{"arch": "convnext", "model": "sound classifier", "dataset": "acted Russian speech (Dusha)", "train_examples": 26041, "noise_aug": 0.01, "n_mels": 40, "hop_length": 160, "input": "log_mel", "spec_augment": true, "win_length": 400, "targets": ["emotion"], "num_classes": 4, "norm": "layernorm", "activation": "silu", "mlp_ratio": 3, "dropout": 0.05, "inner_norm": false, "drop_path": 0.15, "subsampling": 4, "layers": 10, "width": 256, "kernel_size": 3, "loss": "cross_entropy", "init": "trunc_normal_002", "residual_init": "none", "optimizer": "soap", "beta2": 0.99, "lr": 0.0015, "beta1": 0.95, "shampoo_beta": 0.95, "eps": 1e-08, "precondition_frequency": 10, "max_precond_dim": 1536, "one_sided": false, "adamw_lr_other_params": 0.0027, "grad_clip": 5.0, "gradient_noise": 0.3, "steps": 20200, "batch_size": 64, "epochs": 49.6, "lr_schedule": "step", "warmup_steps": 1010, "weight_decay": 0.1, "adamw_weight_decay_other_params": 0}
Rows from block 5, named by matrix and row number. Rows with one number belong to one neuron. Each number is 128 + 32 x the weight over its row's rms, rounded and kept within 0 to 255. All counts start at 0. Numbers have three digits each. After the name is the row's rms in percent of the matrix's.
# fc1: MLP up (model.blocks.5.mlp.fc1.weight, 768x256), inputs 128-255
# fc2: MLP down (model.blocks.5.mlp.fc2.weight, 256x768, transposed), outputs 128-255
fc1.741 098:138119197099124107189090140142085163125141140164122138113135163106091089120166131158136113103080146183101114099114119135151122157107178164052172149082101157126136152117186136167075110142175141128185116111151089089122068214141119108120168152106088144142063095155128125082110103133139099122137102112136224122144213134084150174115119115086123104136144127158162159160155084079146122144168
fc2.741 098:136103149111095120170094099089147118106128119108071128219122106155073059142113118099162120130138121161084158069129096146135113072145144182112099115101158136151128141152099134139152119077112122134142156163126155149134147093201131108152113186131119137071049191186210067156154089136078088155152109127214104115116157120160144072164113142111174089130150182172108072159102138142131131153121
fc1.742 102:161046144173136162104122094080151128121112083169110108160187131098159152085131129108066111123151094089111103115123104149161149129156161125129123113159181106087121087161093162123064128103112161105145132119141143119135118108063108162166115167113171111100108082180126138171141104150118086155130195133111097121133162126248157167075175095191130098164132146101064130136232062143093119107169
fc2.742 097:149124105208134140141096126116146129111170130141161107181071071135133185109138111192162199105090077089097109117100119154145125101125090092141048189112118179126128146089126165176066148142144080106125134151125147179180132081083173086099141150164096148111154113093123079093088153147167105141167088134134186146109105109184104124133144102091159137123178155161107116142149097108164133075170
fc1.743 096:106170142142159111089091121136080130185121113084215089141069070165065112117123108163114144147138124128151164110150198199072126119139154115144129140170156141108121156086132176122130095139149134114144138125104110140144082090126138112132105146109074131108155186105155164175162148107125172093096081127092136103092128128119190196150097151122133153047100175142179104126213138160153128226156
fc2.743 096:163141106198120167123162100124132156157156160170125117076078147170132150051142142224150122127180175125131081155123086116111119103103126122109156099160147150051159086143193127158153117153115124111140105125167159146130118145218195126087130174089160167083141128103151111108079124084099089075139143073164133110171148161124083166129148118147095116109098085108089102153155188101117181113183
fc1.744 100:128091156144059109156112186103139121168118141048118136138162097160109144169120145114145140101168165120091108145132074140163166155230152104145121098107089124173164125099121108135132078196159180118088200115151087110136142138141111095124106138067171131129099111155148101183128129137101092089148088107101134121169098153124132075108157104118148149054117168117079098061146150158123167136130
fc2.744 088:081128119125149156173082187073151109091126142163132074116094131158146099150180141172106116116164101149148125121165179133095101166148119117145175202152180095122136067091157144144125101146085124147101140112170108118098157124158093156084113199149118153163110163114139135163131160122150124086081153101064132179156107119069121151142129123117112078114071163161068142124131127080150108178099
fc1.745 105:167187098152110094172139102144088142137074146172175128116104118122121189141163111116186083099099211160181110169162067108132134111133092133184133181142093164078090124084148133097115100152119117075098124095161136165113114164120156187150112110206111125147076156113102101112111183133125113136097060135189079172111137110097097126137095157080148099152168177122119130094132076141111111119141
fc2.745 108:101156092193109130105082098131110153124043096077118139089113106161130178108105075140152143152113133125098065118095088066157092158154178159121191166088117204095111129153105151060061152087113108144110136133103089104124112116141098149141121082184128134095152150129171146080114170102113101122085107090102160165177120145099156191116182184110108130100115087175106142140098154063095093179129
fc1.746 102:140143120098143115163129137088120135163103138137130114100099116183065101161144135168152090100150126130154165078121117136112123128146134110166111061095099098138107129127095101143149168158097130150082155086157147058175109137129106158142065066165159200082168098076162066081086143167109130143124125113146112171084175090123123158122109203126103082125229141120119166126194216200132107155113
fc2.746 097:149111144156160125134153059133102082137119066148116112130142051140080100113117160136171145155132086144069093108193158144124134111143138142184149178234092135129075099122120104182104096145139096150187071111120122137104080125115157146165160130127152072142094141089164152098122121096125129101153130136141138161170133120092132151154125146127100129167159150092126157125130112173123078059162
fc1.747 108:122135148129120058094068151148123068109148140168112118165092187191162151086121128169186101119108101133187122079134084125086118140092132093132173145095159172136096165107128120151092161148123072067142102113082166137141118138122120137126131163149143072152137127160108130123159126186074192150105058180119066163119168203114135131102138029124137168089145164112131123067112119100142161074022
fc2.747 089:109165069166102102072110132214161132165188144103107141105119164107128120122095114066131166125138155156144105164129152165155068151189139152163103225107099126137118099131137131172100090127127101108117130184156086121106121153163133103163151122098096133182083069122118120125119110084144117099163099141174194140149175088079098084119107142097124177167124144087137141163178097172140150116143
fc1.748 094:095147117030135068126094167102117132197156118131103129103135178088121136135096158094076175136106114117078195087182177126129164099141128121183154126107191164128129125096115162163162164122105114142113158113079099126120090095122163131160123060180118132163161121104127128166108098165083147173091183158109091124085126196144139136106149142194134126156108108120135156214118148157156102096149
fc2.748 097:131128113088128108101146140140112110100117106096081051115116110145131117178062131138175107095081135112094127110147098087133064121104179129098146082101176103144114161081184161157116140138094118167062103073079122138146142096113132074157166107163102072130143201126125162177191156138092089183146157081124172114122098151123070183107160153085127133124131128148085095132125109141172149156185
fc1.749 099:097129073114169189163081106211115136137162123125188175069168154104130165101089149093150113086132134097025125140156117172106135103115122087109126096118114098099104109105080186137130184154122149176128083164160065112164141112134132188157128126105177061196116064118122145130104109100107142124193113140119139132111168171162143141126139079153105111106157150123116105131153138140142161158044
fc2.749 098:161096154154183106165045152161100154131092143153178095180174135109101138105118140148140083137136195136066135053116168163108141062121057076103067119181136093120154138118132127116154107127094186094114154158107070132201143117155153121170148130146172112115133088130064136165134053115119136141128120167065129084134126119146096111142125167138120068078144106152128138173170168144131124123117
fc1.750 097:104103146115118162108132140091152150148115119118111126096164113128162086056191148188183080159089109144164122145139084148147202141137129119159146128136117110081123161115105134181110074113147106093100122125058140068128075113141155130099131155143110142158169136147180155103124120120135117125123140142161138156112128151144144174135079084072103149106106153108148108110075120077140173067129
fc2.750 102:136109066130234101128137140064152111104144112131087128169128116120118191104118124192139119140144168133236158129140116163076122131185186189143094209155128098122103150118096127130083145159060132138121131125082120137037148099130132144100181139180122161083099129180098089121123101173085152093156129146134112129094156113142138073102111138115147165094077121175134127125143144086120204123129
fc1.751 102:138153152156227135118133128129127137123121154077133173184103131139109133130108132166082147125132043136123141193086065130087160077144147104081109126147124117137126150121143131130145106085063105125126104137126099159119126157165116131107156109083156198153176035126158144122186129175110093106120182165140101078148081088172129128114187108192078153120142160155079134094145076208135135087120
fc2.751 104:149112168137112132189139108126064154112132100189151134139109100187199117146105133080138067063145095107113080129110074123149132119105134149097161119148125107139098119206136126108112109154124176142081137142119112183149115066185163132141136140133142123121090161107145102120109137110164162088172115088094127153105068161110130180182124140097071056120135140132168170059156105124102066140165
fc1.752 104:074121123130167103098255111151115161105132135141177061172122105139153098078141102106158123186093126120149133139153099142103168149120122093124080158137126146106131138135091127158126126127132157170084093122152137135137107157135105129169024131189202106103123120172147113145164156120136153074112067086105081165123166171142065136160163134111140166123188121100132058097110106134182144061139
fc2.752 099:126217115139069139173114156162149147139119098167117117134139133084120185151115121125069114144144083124124137119103123166088163098188121142120125151132179083136149085167114159072079108142128113110157180168148112122123200092122126148083087125140105081159145119204091165088132067143170102073117141147117098095166103105146150150145231100085058097123122163171098208081113040176100180120135
fc1.753 098:131074109176121148103162116137094106184194115114114117075098129138111129150116158125157141092110126170145074154115133135130102205095148129142138123115155171163103109110193126153111145098155106113168250136105127099079137133214130119123116136153089174151096139108126032121131130151112134109138046151146160113111194086111154123111083197170135135163156176097096100124087078156192148117109
fc2.753 107:160121039148102088118108122114099107115115142204098126110143040121083157108150166203165075162154175177094087110145079128136092161147118194156142099169087168121143121188078123132134078128103152165149138099126115153124120171105156116210130141033107128113119107138127156125139139124115110136097140158138110060096131156189141111156120129088162156088078142119072131122098075175146176200152
fc1.754 092:071097151122120127133166109083127115125107104061153161148095136109121088122152125139138139140149060192136131069118142087112169146100158165094141128113152091149114220168132112133096095152122143115129167111136177137157149079081119043130111160110149085130125109123102106112078081112139154093146118188143107160083152121133095107120171102090110068089095123086089199141158159151133112128180
fc2.754 093:169143130168143098121146140092151145178130113189080118092183127086132095093103175127071197174149092199159098117155180151172103089185108119197116127176099076160126111121136153135151110120115106165096114158173102132159144124150138083163155093116095096117111100096110160162134060095130133141125141129160188153133061144120178152127079148105074143090144093131101162123154119074105086120172
fc1.755 106:131184160087162122163124139172120109155127122109176134122114111166143162126104102184193134145095170126097052083149147138104129101084186107151123062136115143062169139122092062122083060130077125118179158171151166143167163093128135120158140112163091137139176192157190113112140141137097116111147082161057128157139138141105142062163154162185094163136074133140151114111122124179129127121100
fc2.755 097:159151124087084176071161148143135120109053138065129142111131199144095135150188103071084115132164127106125080136059131144089112139073119084148091159151050121132172146099163080135112085146136149217164130151134114085143160108147103190141063112118147067142092127148169103157130146065170115089101120161133155127134130100173093125161097106079127140173147162169125120147140162134155182139147
fc1.756 100:135102175102102152118133128130099125094099195100105113130155173107122152152153148097099221089158153131182136147108124170149101120132139107119130117141172151139135136136106142116077101073168124165152073137123152132151097086111150130158084164100084130085086161042100132150140123158086150113178151116151142094107178134186110110093107157168125115138176174112090112065154116079156147101113
fc2.756 099:164140078128133144106088195093052158117103133135133143140169140147163128135122114087105114162118081128105095138081132139126150091132171093154146134122133153149161151133182125159075188205128140099079190108131153140130069031089136199109056102099166138156094131112126135089167101146123198152126120122138100084163126125138161127134116116086173144076167136095152041165129135114133099151093
fc1.757 102:141165149140165129104068100124156097106139084153141201139149137165118109079135138082082145166145140132133076156147188174205092207179105128131156080090126170149118127148126114163045180129189128059101148160136117153072124122165186108156113154069083109135063188171098133114117137085139114146121126105150117122124164120128123163115127143151116167147058182052114052103169123131144137194108
fc2.757 102:123122163116113144179166097147103205144100131181138106110134101079178175096132108119165159125133122111125183149122103101126108063120190109147094098133107084099106126156148054118128095101158073145188128135082113200136092071091167095146149099079113067157133136171105140082103083192154071133108162147111136182142095083156191156075151152184079113115140134137127143129175102107076174123106
fc1.758 102:116112089141125150137065118140132156137123095138090119132138163112107135090187148117131144122115107133151135089157077092150111185105121177150142125127169118154110133112126146156080125161088145142115091174161190098063129141145077092131134092096139061154169148164060121097120076135156172126139144116145131165184071135111130167169132137169137150114082187150142127112140131126154092133128
fc2.758 102:121162192095150093157158094118173102134141173125114147103170121185108110149107130139102094125217151089153162121128090104159123182105174091149086128118195178105121118124060162086096132090121082112133139167130132148132141137106146095108167196072140149205112206194132147179102081054168094139086130128137141123120179102169125148098102118121156144109143105133099114064146173115156109088179
fc1.759 097:108136148157144157148120171109109127096102114105084128103172158168101122164097113132111131136107118145124155138182145130144156172131164175136158110143139126172096141135147147109133177152141118140210139120134066114074112214176108113146148142137144038131189136122179109145148107092142117150174103144107103073115154020145145072064086077103118147141143075048124109210131091191137155174071
fc2.759 101:147117114168136129091079114138124151169127130132105129161150127139117182083146182120116146166092193161152162156129057104119157077146042164095166083118122146110097154141112123063193101108161110162152152115157044078164160144116153098160125094160133084091098121157157098075106122173161118130078165145105106163083167122152135119074029096116112140142101167135143139135126116161126165156182
fc1.760 108:110152187088140127145137151147043100166184096149083100080081151091163090137116076117100151180121120185126163103176122150140157150170110079120104076133118109055080125082112128138133129165143151152096133103142108154132174072104165183092195136139161138092133202154118165158115077112135157118076143152077070116094098167177137143104157143148155098079120133109132089209185154147080123119077
fc2.760 104:137167138197092160126226128145147119136183137137149133124136120103157119161149140121071148102160152160114132141136107166158118070133115114173082111099099176119151102157103154117126172092138136107206104152050137170145173095095077113103086116088163090177063115130117142089129144149143106117131170157089102109130186157140144108094174130132085137129112096191128108123066095165195173146145
fc1.761 103:080070123156101121128092079117123170130126118148154127111153149142125123127116167131129140169130195116114149149136116153183115121075181090146144139159103148126132130110184121158153118100101169159159123103122114101141137110080083088135161149047075132097175145100147168092124142150125140140141119178168150163141087068143146102145104162146079117129126101104041089119129091164167128137086
fc2.761 098:100116162105110061157091072101076075174169120145127130148133082137189135109153104134157134117158143093134169117088094095158089132159125025136152147112075130132133129098105147096119141102087135132125151115094052053189123116099160117171125113162098119108121117128160103168113111105107079153185100130122087100135168130099142139096117095224123131134109192148134066113125135187183147097081
fc1.762 094:094086099146174135133177125105153098129144135163123122192120115099145121147122106121118180133086092097132156166168182170140074143123153145165157095129173140131091123213083077099144140127068145151107133170164169141183124175098125077130171125072115140132165113177067145130100133095167152139115099162158163110105128128126086066162088125119128235082093129144143121111086060056123170086153
fc2.762 103:092134110103132146157127143094115112163053100099135093117130187166143125141115190153151066145132131121145215085132160136112172111060131114114134103089103134093097161172247167146154136148122123120088116128182123075116097036123100108080160187084192107057107211175134109176191155074139159067078122100104126163157164133137093111139127078133104098143148124131082114114168118087128135094110
fc1.763 099:093191130191117185163128182193177075132039157097136109114101108149104143152170173093164060163158108165152141109114127089112107106098133155149107125149177117147100145164110072149155117103107189160097104121113120138153136161101139121179101129130096155203143111124105116163186120146131132151218094168174090162078135096116097132135140176082180061108137073133119153127127128139137129107118
fc2.763 095:144096060057134115090139127118139105195094175086152112150109150092178108161137110150156158156107157142179124086151148194175087125168120162124115095064148180092130106130141119169154085161126180062103099139118158131148099141082161115085124150105098205129099165117165106087113109110115100155149179101183079141092138132215118050126124145147102090102186120118114059155136098127130127113174