python train.py --train_examples=26041 --win_length=400 --subsampling=4 --residual_init="none" --adamw_lr_other_params=0.0027 --grad_clip=5.0
Rows from block 4, named by matrix and row number. Rows with one number belong to one neuron. Each number is 128 + 24 x the weight over its row's rms, rounded and kept within 0 to 255. All counts start at 0. Numbers have three digits each. After the name is the row's rms in percent of the matrix's.
# fc1: MLP up (model.blocks.4.mlp.fc1.weight, 768x256), inputs 128-255
# fc2: MLP down (model.blocks.4.mlp.fc2.weight, 256x768, transposed), outputs 128-255
fc1.159 109:122141124146099066132159173118103085130133137112163088185125146121113103126107187105082151187136123108158131142135125133140163158147130104110151113117123136127102100145136151160137096186106121090152138116143120154115138112131119100149115131152128158099114112131108125117102116114117128116173128117161154128113101158142133106138124139137096143101142116153155145117153089116149110146113
fc2.159 098:125147114137123116106111134157177100136152150148134151168131128108133109116161102102102173149125175131107085132157139173107081121138117140130155137114110074125142129135153103151142141157157157135126110093174136160180081144137133096110121138183150148109105137175119128152122118084122135129135120070122127130111131134152127117137102103121099155131143077164123153115166133157112101153093
fc1.160 097:152159177137169138170075162120111097158112149159117115128151149140129146101148100129133118117140124142092134132123167152155174170150151125091114110117120075111170144153183100138142163089127109129116152114159138115132129094113137116149149117176126110107140137119102157136133098118138115148098113140143106211128115146084142159140144093142124153136131149167103096109100123119124109145116
fc2.160 100:109101145111132122143079096132095148111132119148164137124192107130164080165115133135129141139123119156164123147078093100114097167129145116111114127107140131117120091125109113161096138124123167142157139103120134141123172101088105149114136165143150106134144076145161134145095152105124112165152126130161124132134142179115131107146109147099074127138132160133147126143110117102120153117115
fc1.161 099:084137166118116140149086125156114106148088107091077171116142141116124124148182102134097084133102174158055128064134171113089139119136149117144125117162157126177129059139108114152137127096117093095155129138082094161120131121076120130101141123120134125121103113112156136154083158125129137125107134120088128106161113135120112143153137125129139099089137107127108122091140152131151194117101
fc2.161 096:113127120155144152152108145078124146128140060094104091129124130124095144126102096133142135084140120134087142082164131127134090145108138119137170143090127130137127176080104144098165111115131112159123128066119094138123160145115127150130155132104155128141123158177118131150158106138148087091119131136135172079106150093131071112164113114115141147148100131078131131137194084140144144132127
fc1.162 099:130125087161146152101104144118116160125200163107140119111097171123116145126102089098123156151135153103119145147117093173127164096101102142163091147122144158128153129099106148155142089138175131137126072113124141123134135115120171157123156156128088145181093088144118099120121120133151142146134130158128105113115143094102117123133126139099140138129109108127132161089113112088171067105131
fc2.162 101:148099089145141102087138133132163111115114098124147170133120105153189130133115112147109076075113124127144098158136111111124133166117169097120110090122108123127118097158123136081129115123133151093165157122179104129108178190139101121145094119134139099160099151149116110104148127135096139140091093167123134135123124123098141122188133125149147146100104130122147123119119158080154139122091
fc1.163 099:159102106151155147128138123145111092128154168112159127129131116173101104089133128105143139075175157148129107120155092110113115117099127123111135178116114097113104112108173094126139118154130138103122174148106152169090105132112087154096145166102116153107141132129085171120053093133113060092133132171120142149125153164143140158134154109085128117100136165152126160147137090119119109148117
fc2.163 105:153151156124130074128151132159095100119145189135131094148081150090136150176109119149132162174104140132095134122094158122103130115119166061099148097132136114136117119110126128103137101137073166105108132104129154148114143153112130099115144086135136120119144113152136126138146104083102132139131098073126112123117095146109105174131109119176098136130162127080089145128147137137127160110129
fc1.164 101:123135114139123098149144112129147109135115126159122131116088104111089096114132120123122135108158121165116137140122131147132133125146131113101163070135119120147150108129100130114155153150129144166162141123136117153149132125111159124208118132144136112102160132124148118162141125117112093135124145118124171085125037142150143137127117117125148106144107180129120125123153133135102141169104
fc2.164 104:124137195147120107143115118118140139142152109150119162145145105138118113123114152106096146107141118077125128166105172163146150130120127099140145129123112143107135146126155154117124145111140133129091118139105134194126098109147152162147157129124150156104112154095151138131132114108161131147137164146114140146091138176142129128096122135110131092188096112095122093123126109109146130168124
fc1.165 100:100144174149155139143143148102093141119128097150136084129150105137143134086158089128138099136100115158105159135141125148127103091094147145129135136089121116152171141096141123101125123123129176100129137148107112152167124148116123145147109117147107137137132141161155121174086128173156139124153113125135116067091116135159106176123121107175163147090133112157105105105127179139136106104121
fc2.165 103:080136131124141160160157123151115145131148061139133109085134118120174091166150137128137119142165122041127159122148160102073123153128154120125133110106120128100154145135137127110116105114144098100096141153125083085103130135132126143131094100135107084157144118131141074116129125115143138180170148141136132119156138131115090109133124132119123147153089141096118085171106154108110095193115
fc1.166 107:119093157165137128107137129109154113158135137173129124130108112146120130125133175157074104102131147138137113112143173127156126170083106131190119107179159091100102129099133135141107139163157119138158135112108121172106113126119132116120116132188134161130158143126121110099146103147151174131085102154137155104100145123133110113110163110132100108122115128139150123109128149130122138141108
fc2.166 100:087110112131094154097135142127135114079155147146143155159124102144156128159097097135125093093145124141155131176121153124100126111157163145117145101140137117123130178115132083121083097086152189101109150109147111124107104151153100157153117094147134075136101119159162140124060139143100142107140140153150134114131110113138166148113076133114085140171092125134149147142150124119128088148125
fc1.167 102:122111096135112146162143149137138142137125076137163126160140139113137155137158124132185114110172103152136145125124160150135167161160122107119111094110106119110119099109151115106160145136183134139186142113123166089160123134102142141077114133124124106089122143094088125108130131112188153157094125143149161134103158066129097094122150148146127134137151164135109111133140061115146102132080
fc2.167 099:143143127100130130098108158133147095134110093136106134097154167111140092122113131156175092102113144138130123116126098136152090156183118104139131131114145149143152123156111131149165134119134124172135111133123122125086104115124124135112133102096145133090130144151130177115088142107131129148132149100087127097136115111111124094134131117145141099133159115157158109136072163109152106114176
fc1.168 103:106175125133159161070085140101152108153109130143092100133148127136103071144140125144143135128137121145155156144143153150167091079144096105154119103111124080098085109155130123128037176097151126129104094133141163116132125095139099126118092166164089149081168116145134143133143140126122137138123132084117112118127125130161103135103128145094118127151143122109105151146108164116103110145127
fc2.168 095:145129169115147087166112099106136097105149104132113135061143168120145165126103128103132114165128128120139096130123131196132128121120129093156097134087118109164107116142101108124153108166096153121113152139121110115121129148063122130114118130175124093128150114160144118109126137126149127118089134089139129174143146161138094155134135153111143097166136126148137147134106107141127076091157
fc1.169 097:120169127110150170140084131109120131131120172138133090120163147073090099150099124120127141093115148097070108157142119122137133130137149136150109125177140098088146099161107163110124086147137105155095111141132099128157179126107148099129118151100149090139124128138147140117116143140131141111090129128133165127148112122139145137132107167157145130133182169120113140118156137165109128115123
fc2.169 101:157122143099178107074136098110166149111163160109142136135116112151128113161120110113110172124115107144144112139095107140141114132141158139150114127142078176101142137134076126121133107155188116159125119145108125176127137109148095178095119147074141118119159126136135071135119120151131117144084098159139138154082180125134146098153110206110144087169172144139137105123133154140135152102093
fc1.170 100:134129100126109152166084158149143125146129154177136167150103109112126119106139103107156111163174166112115110098097128118154142135151122149113128098088129089175127104128183102129130096169094141083186146127119148167101119126116159147129101160136104111146120087124151103155103104134126112126140099152116096121073111123110092157117121091115101141089126117136147140128135089157098122143182
fc2.170 102:105072177151120132117135139138121138100148115122121138150159160152140187139144073102162133093111133137150127132136066113100109141142123139148185148128166107099118124143133122118106178109109140111148102134124135117167123128131125143091137125127162136126091144164115136166104126147112141150173105092121063086143096120117117188093115123150144126102090100180154134124093117129174113088106
fc1.171 096:112173106145129093177187107143117153159114125135144103154143153168123112101130109141127102140144137149139131136124139110155126153108115119148099108165075137105127145078083097104133110140101125158110104143144110154100137085138161177153123142150119148124146165086174169142128109133157116107116162151126126100106113132128143118105090155100106124137093137084162098168128114093126142155134
fc2.171 101:128132075121110108173123107130128107155103098129141132196143131103114132150159127144110148133131122167182132116154136124112142153136117172121189115133120188107140121137139147158128128170120113140137136110085108115127130112137127125158102097112106130126161106124103111083141144150111111076143124064113120139121104161109076147151146126115151113149130138142120112092131162168122133163138
fc1.172 100:166153154143102163100168106142124154142117150169168099156136148162158114110183132170103088117151084114106129087165117094081159128093160140140092143122124129128132084152137153118154099143089136179135103128140128148156136105152133123111121100153073131144111144149153181136143114103114139192105099108141105133141101135112117203124153106121158148143104141126122110087112064113153108137159
fc2.172 101:120150141171130118101128112155172163148144075107142114155135138089126091105156151131117101086146168107131111123150157097161166115100138102132155154181127124156134124122111134108109124108127088078176128123171102103139114094131113095160134150128173152103146108095118138119173144147116156140161137132127114140145162130134115098140131107091157115126102118148092126106111176143132152141130
fc1.173 109:116161133120089116180152145128084129172140156117157163131128098121138131115122086153101134125158148126111112126153134128176158128175102071158102111107168102150114136112135180154100175094112158079094132140104052139115132102166111175081165133119129157154133149108133115139130143120129156108157107094146145085138123145103131120133130113132144154117132116119130106114117146142091130122112
fc2.173 105:142113124163108152106153093142122143081132105095135152130098133163143136118140169123152151135149104126156129180135089132089105131123161131105120151076111113139120148101121169155126129160116129109145167130141122086138144120137092141094158172156162121132104127138161104126170137135129154135105133149155090125129125171146084125154138131126133143133144144159152120110127124121132148130130
fc1.174 099:156115122154124113146121150123117097119168084081120171102136109131117138142125145147128134175150123123154146128137121148135091157102131107110075087095144099150120127082134076113106146121121143175158136127096086152087104151098091127100112156071154117125133114121068145116145090117119145119124093109141174135099135131132162178110150141160112126158142144141152146120118169121101157112115
fc2.174 103:140106175133129118108104167134169145118159138113151135131137160138120125127126112116129107138144095143148097098075135125115125128150129091111127077134168120108129138128167120147099114136108151116147156108145085112177172127146115144096105105145100115116142146090168134130111128147139125126118152059071121106107065105123129127085133165080145099127072127122131098126123095141105107132095
fc1.175 090:132114143122121137141135095089124111156131140080116158069145133127155144161131159115137111128095109133200154168129150129133150125158092136130167111107133115155109141157104134149122098124126126123149106108131174086123095101118080123119141156135111095128120096137130101152171129113122099165120128135156118134147128056141138099135150123138158135101107142142090087123096092130087139093123
fc2.175 098:116099120151086131106092161087145104144124144106129116135099144128115167147168150110115131087130092136127138150121108140143148097128116160128157166148139145147130115128160098125136152138124185098091109130105094172136109161156115155115114146103123111185132093129101099121139104138123139144141116115149110133118105142141132113108129088103133131121117173159131128157164111114145151092161
fc1.176 093:151139102141096165172108143158104139156128161117111126090145132159162137152122134113118140071136091152142117099126181121187123138132099134148128145105180115156133140134130151167115147170125157106185158125145106169132078116145163136116076130116105127112114153178135114125132112149108097138134143162138123143103133130108139144119124183140115126106130122100125092095130153114156143129122
fc2.176 100:103136153100055161157107164117135132164109148166124107137116120159139134116154128126132101048145133108131149111127123143116185111147110118118154110142166095099144102109093096104150133105136133134135123112099099153157126085097091081156130129112123151143129129131123096141125112131137147116144129132150150116130125126113153145164112161099147113121136119175091098115140117138068099124108
fc1.177 099:169109154115135139165166128137148089116109135141092130131151168131099125138116135102120095107101113130104130117122164153135126170132164124119107076097101141132128154095149116111141133085104141123094130107087110137092151144121150134134155113129096136080170105099109072100137108128147130149130108144121171121131143117116109137169137169116082115161119174123118157158101107170114161115102
fc2.177 103:142136141140118106138125142133098137139153126137123114116107118164097117175143144138156139108107146128148161118132125139116122139177165163102106102109166163152117106100136090081160076151109167098096125112115076148088160145129133125114103105131118143130166124141125118155126142144159108134095110107110114138107115102147104121138089129170107131043090149080142130164124108152114165154118
fc1.178 096:125133111120129172140164112070157109157127146150129112118184138077102137104118137132121139079181163111164141124125116149082143136141166110131121102099155122136138087144119116147153124130124094142134144131104138102137114138144141181143156150105118119156117124141099085130101103155129137144104113159081187114106160154156096144168118145123178158151147108120125109126136131123169116130174
fc2.178 104:145090115173087123119141146126122164089127099150132136156131146093086096151118151159143092127124133103106142076145130085137133181149115139157101117115117111129105127095120115089133130139158150145111119104136115153123122152081104096133132132104136125130136111121114108159134128125164115134127119140184102157093076132132171110144117117098138128120167127110143066119159128158148137177149
fc1.179 091:126124115141109129101166098110092177113129120109113151164133140135150122135124150114117146100132142114117107147124124131151109105113099096133143069150116144143121128149093128156150126126104117106102130103145120131123178102116121109083201117157149099143128161149127177169117140115161110119132107128129155133131139122089106089161138077131163089140130163144126116162144089116119117152114
fc2.179 094:140102139134122136155122097149093124151122151130103105151139102136088131108133135122134094114169188144125133162134115069137128105144107112145107141121093165100144122098126130114101101198150117101147083123130129150139147134152103138101131116169078097151136142105140152137150089146159162094138084128137078114149138093112101128104131084134134090110117125136121140071122093145152104157163
fc1.180 105:138146125136151115114135121121124136127074126078070131153126115131153133176122123136161142133130189108108120199143140121102146090177098152150124135156146115068108138147147087152197136129156113108088153107106123089105160131120103144162106095138144119129096192137101133124139151086143124121150157130143157122157136183122098166154157122176088125127125126115101105150146139087100113151129
fc2.180 097:141121117112193126154115110147107065094157085128102117142123099092110115117109100120161148174136122121135103160127126131159167157139143131094091126151133113078137143141132110148111120163149112149102112114095128103126114109132170141147090159162155126048121120168123093118143135170152161105099117103143141107120141108134118080096095127101137131118110136117111157103132129132156118128165
fc1.181 099:137149122138097128152144094120160111141152126118083136129168128154132139127188136166139105132094135087137136097132125137139137133108160111168104099162168121185121143161183119143102139138122154088169115120119098116128093122118118101114088149089139112132120127171112139142110149146087119084172135157138138128109165078124100145132170119118123143145126144151137099153156140164082089132114
fc2.181 104:140115130126152125132110135162111186114111138130100111112156149114134121127130128125118133104135113129112115101113124138133133111146138109125147169114103111149116129148116170151115131159099071117139058066120150139089107090119121130127121120162076111139099141128083133123103116099134115122103169111105075139133142099088112122084138122128097133101149111083140093129166127103144121108112
fc1.182 100:158148142121169135120124165115120100134136118130117116096163109130131147128154157101101110155130118103122092167123173140126104152148140086084123119134074087110093124112136142106173121115092175109124134156140142121123160098155154131139088162180140104139130133106162116177139109131137116184090155111120138131158127155113146131148141133121136113115130100138145136118134114149135095122156
fc2.182 106:104115093142131115118118138125129168142123170130144125120158084136159120120158128120120152105117137087111180138125125174138139167121088091122140122088132158189165152098149105133110121122154105101133127144090136112121123071145110135131116143153096134160126107140119154125141126134119064132129149119124158132132090137124116126178152130098098146135132120105097126094138173131095105168134
fc1.183 097:098151102127164110173111149126124115142122138130127114159109129139099148155109111129107138145101124132078171119098120185169136120133157096092141120145128143153193105167165144163166137120146134111149161096147110093151126118095122138127159084115122142143118139155123148092149113158096150142109057158140115136088135119105130075177115105158138092167104143127099106176122100131145124096132
fc2.183 100:134117140114150177155136109166151125100125129119106151130116114129085159147138096126068112084114152088154123088164159154141150150108128118171163098121139139156168093108093169130150135162126091127110127102119111101106145117151147182140141129157122092086181140114116088122090177132134117147152108143125078125098148106162170152078103121129116131108108101155134146156092132103131122122130